A small self-supervised image encoder, trained from scratch.
Data: 155796 training examples, 11.9 epochs.
Rows from expert 6 of block 3, named by matrix and row number. Rows with one number belong to one neuron. Each number is 128 + 24 x the weight over the matrix's rms, rounded and kept within 0 to 255. All counts start at 0. Numbers have three digits each.
# up: expert up (model.blocks.3.mlp.up, 16x384x384), inputs 128-191
# down: expert down (model.blocks.3.mlp.down, 16x384x384, transposed), outputs 128-191
up.181:130091142133105137154162146083150138171137105114131185117127129115142145135135132098131133169142112083128106113108101127125072167121105132139113108108157124104121152106141117158118150129096126
up.182:155086153160110162135145117133102155148141149129129139173084125137109102159126099140146112109097142142159077097116141100132129087105141136108145165133151106149101096168138132118172127123119127
up.183:113117135111139160144091114094134148118115160115116145118162091142104174135103169133130147128170154134124120129145112177089125126144111158161143099161127119147166131120148142132117147145121127
up.184:156109153156106142132103161107144086093112095137180111088127138118142077135128096118157128159088095126106126141134117129108086099081100117102085147182150111092132135114162135129145145137181142
up.185:144131101152115115124142103113091102097106129187149138151136134169099097111154109103124095174131182118159122103084137128113122092136065154141127107104103083129132166144121105153128138124123140
up.186:104152093095129102109125146120153126110153128123138116164131114120132120186110114133142169108108155124155116095118117128123123108149117153086141135109117102165140164126099075126104131120116075
up.187:134131166111157129140147102105110113120110137136163120117127139110138148134148127126083117138138141108129104131177152172180120139128136138156114115104130091131109162148101149112131157119118151
up.188:169165138171087123155149110139111104107142138115136083141128139124154128146080132056162126149132134086130113140149112139158129134101128135131162084111096129126199174131132061152116120141166135
up.189:137148143125147141102137101135125085088134132154140129143141126145110134106128119139105123136112072152141142098122188107119126150116123124120131142122098078152150145120100109146120134123126134
up.190:088105120136117160171110104127155154100143151123144141130112112089133115122100124116090105148125132093148096139145130173146135133126137161137110113143101137067127122107123128143095099139114091
up.191:145144123078135151114149153119163153138111147108137120109172073159086138125143107121142154105109151127124118143162048163140146149128124137130105109110141125162116185180135096181113121111119127
up.192:110141123117116105104124145168135098093151137104135139129134087121101164152100109157157166111123119143166114136089151164106121134126164099141137158150159123121100148146077077102137143180109072
up.193:132106132153139098191144131105103119120132151157133123107143128128086127110126106118166153125120124132153128112115144109133146116129103133136162123121142115117088145151130101132153092142110117
up.194:111123141124119112133171136086105113126119099152113148171114126168129117170067138145078137126143140089139114132158118151130126159107138061113178108112096175184103127116159134143132129138103116
up.195:143116134184139126090135097122200070122120126118121146088107089165108113123150110160097123175094143096135132141183087141102114119129142075111143113110107159146148137137112128115146099115124065
up.196:129111120157160139120120065115146149082123146148102131139134139150101109123169153151111130197140119123120148078105136140130116106150094128118140152070108123122114120070106133142143142128158141
up.197:142103146162127095106100130115110160162111141116103170124117144133097152112157092095138194123139125124161131126072097133115108149143161133134140101118148114112120134120163110161111143113110123
up.198:157127135138088135112150143128090106148108112097112120152098178141122122132134124115118120165132145120110127109133174091144114112123087123160106113110100144136098158116163115120117134150110105
up.199:145147137145133169105135117156161132129128193160138100136087152101131075130103117139143158156153132123093142149144148141158075136117103125114158102116201095140130160113092134136073164159146153
up.200:132116167114141138098092111117143128072152100107167160104162146116124099089153111139166128118132096093139154135156070127184126147108114106091117120109138116168128123141126139106081127147138107
up.201:104132121160157130112147165118135187158137144177132132123084116143182148157102105111121101139139139152094090146133144142135145138165138124136139177145100121144093141122144110131167125124107171
down.181:094171120105093135164097089117162129150116143110159086157150103109131146115111150181109115111119140082100104126156179130078085086144118139096122145150137128095126135113134116099139113140123114
down.182:108120154154066136140167143126118139163149135113105145125144120121112136140128156137120136150174139134124116096123146141112120114143134138165136156131110119101166138126153125081110085139128075
down.183:183106163108132095105181130112109098150128110156161167087119098127141115134137096123102069150095135106131154136153174120162131136135135110112098181155122109141060169145144119143124087162112091
down.184:156142137145118130147143143102107139091127113158147114171126126142096136157123089136134133100132094110144131124120158096129143121114129163135142182123115079146159172100089125146084110126133119
down.185:104153204174121126090125131132127115129124115105116162144121098080110100149121116091137084118140129156150116114163156162146112097149069115145151158116075143120140177130185146175132101153138146
down.186:200110079175152140127117103164091142112114154106099153109157142152115131122117127159170080153137100138104120132116141114184131122124154129154107175128116104097117155147114156125165099176145131
down.187:119143079121140125133122092123113140114093126147083132133144086158125115139133129123112155108112119153178122150131101165138142132079100149120120137127117153131106122102160109145168167077112110
down.188:098111127129104117138102151166111164123112105123084151116109094096120089123116140125122140103129143131111093064153084077130126133112084119135112112103101122148122158152134081048127100088099104
down.189:140143143135113097131146122102099138109184157139111149105135153143174109148122129141140094139150137160155146111113096114102126092143099138121107133124169106126123159100117126169131148127140122
down.190:135129128113097107152088116141161114131143148101102162128130129138130114093163147153048115136134142142143138095083119152130128102112145163088108187165105171131110081121124100138113170107131151
down.191:144125130159103142111151086183150112115139101133159160121089145091094152144134109131133106126161168159118113128126139076100109107063127145134145135099085139140152082150110080097082126109108121
down.192:130096116147066123136116133107085126100110110119159119179075160099165088144158135131118121137127093172056148140135149143154137152097112141097139097120127139087176071110141121120128156139125103
down.193:122128163148112137124122166071107117137095152119106151161145163150140143148117159147129121142110114180133108089162110130157181123131106137125129122158118122155104134112105147154152150110113124
down.194:155116145148089110136124163135096144153103106148122117103136170117164124084078154113128082141154083149114152124167113108138107102098135109165121136069117166145122155125095114152163132124115123
down.195:122152159139102136123132123149123127114189161164141144145139115159100141089107117106092144085128156137111126163134169144124108163111101120115108081113112116074133091124146156143134147147147161
down.196:157091121166131105151104123138123105128125093111144109138111180120129152134141143149131144131154139173185091098139138148140148149136123081131143096111151116152128151121113075129124114129104134
down.197:136164114100133132146087086159134089118096110186170160111166069128113105112109134117148102114138118137116167145138124135134144128143133178157148089119113152130119093111119115171100120137131156
down.198:096123103107157146139108129136137152150116108136175118148138177134109142126111123149153116113115133160124122115118112146138133138118087087154111145126093115104148129127136110127101125119159077
down.199:146132106139134147137107075129144117100132125094113152145125134137161132090111133114151105159093124140099146112110119160106135148125135107107137125126151150122094159136127127151126094090179115
down.200:155135136188149069144105181095140095172145131153119072117163137085092097138160146086151121118139151096100130143129132146088134173126137138122136134138120120081099083131137131128099143126136186
down.201:120077160150109087072124149120070139070116139127167101159185160138103093119160155130119143127126120132160129113127122134124125118106117105186119188116127112116132141133121161068128109091111128